config = dict(
    arch='unet',
    model='image flow-matching model',
    dataset='regions of photos with short descriptions (Visual Genome)',
    logit_normal_time=False,
    hidden_act='relu',
    blocks_per_level=3,
    attention=True,
    learning_rate=0.0016,
    shampoo_beta=0.999,
    eps=1e-08,
    precondition_frequency=32,
    max_steps=6100,
    final_lr_fraction=0.01,
)
Rows from block 8 of a small image flow-matching model, named by matrix and row number. Rows with one number belong to one channel. Each number is 500 + 50 x the weight over its row's rms, rounded and kept within 0 to 999. All counts start at 0. Numbers have three digits each.
After each channel's rows are labels from the 100 images, of 14976 (inputs lightly noised), where the channel reaches its highest value: "peak at" is the part of the image that holds the peak. Only what is clearly more common there than usual is listed. The data: regions of photos with short descriptions (Visual Genome).
# convs0: first 3x3 conv (model.enc.2.2.convs.0.weight, 128x128x3x3, each kernel summed), inputs 86-127
# convs1: second 3x3 conv (model.enc.2.2.convs.1.weight, 128x128x3x3, transposed, each kernel summed), outputs 86-127

convs0.111:500500500500500500500500500500500500500500501500500500500500450500500500500500500501500500500500507500508500551488500500500500
convs1.111:500500500500500500500500500500500500500500536500500500500500500501500500500500500500500500500500171500500500448500500500500500
peak at: bottom right

convs0.21:500500500500500500500500500500500500500500496500500500500500566501500500500500500500500500500500525500513500498493500500500500
convs1.21:500500498501500501500500500500500500500501512500501500500500500505500500500500501501500499500500596499500500250497501501500500
peak at: middle left

convs0.112:500500500500500500500500500500500500500500499500500500500500491500500500500500500500500500500500500500500500643500500500500500
convs1.112:500500500500500500500500500500500500500500493500500500500500500500500500500500500500500500500500505500500500500500500500500500
peak at: top right

convs0.27:500500501500500500500500500510500500500500544500500500500500534492511500500500500502500500500500374498553500522497500500500500
convs1.27:500500500500500500500500500500500500500500518500500500500500550499500500500500500500500500500500232500500500428499500500500500
peak at: middle right

convs0.11:500500500500500500500500500500500500500500477500500500500500486500500500500500500501500500500500307500500500500500500500500500
convs1.11:500500501500500500500500500500500500500500534500500500500500500501500500500500500500500500500500892500500500597503501500500500
peak at: bottom left

convs0.3:500500501500500500500500500499500500500500505500500500500500500501502500500500500501500502500500232502500500523499500500500500
convs1.3:500500500500500500500500500500500500500500134500500500500500500500500500500500500500500500500500540500500500502500500500500500
peak at: centre

convs0.58:500500501500500500500500500500500500500500516500500500500500507501499500500500500498500500500500512499500500558497500500500500
convs1.58:500500499500500500500500500500500500500500438500500500500500500501500500500500500500500500500500632500501500464497500500500500
peak at: middle right

convs0.86:500500500500500500500500500500500500500500497500500500500500500500500500500500500500500500500500394500500500500500500500500500
convs1.86:500500500500500500500500500500500500500500498500500500500500500500500500500500500500500500500500377500500500500500500500500500
peak at: bottom right

convs0.0:500500504500500500500500500467550500500500422500500500500500271587502500500500501374500500500500617492407500366635500500500500
convs1.0:500500500500500500500500500500500500500500601500500500500500508496500500500500500500500500500500293500498500610500500500500500
peak at: middle right

convs0.43:500500500500500500500500500500500500500500419500500500500500500500500500500500500500500500500500450500500500511500500500500500
convs1.43:500500500500500500500500500500500500500500500500500500500500500500500500500500500500500500500500500500500500500500500500500500
peak at: bottom left

convs0.36:500500500500500500500500500511502500500500530500500500500500546506500500500500500499500500500500557500570500341514500500500500
convs1.36:500500500500500500500500500500500500500500503500500500500500491500500500500500500500500500500500345500500500537500500500500500
peak at: middle right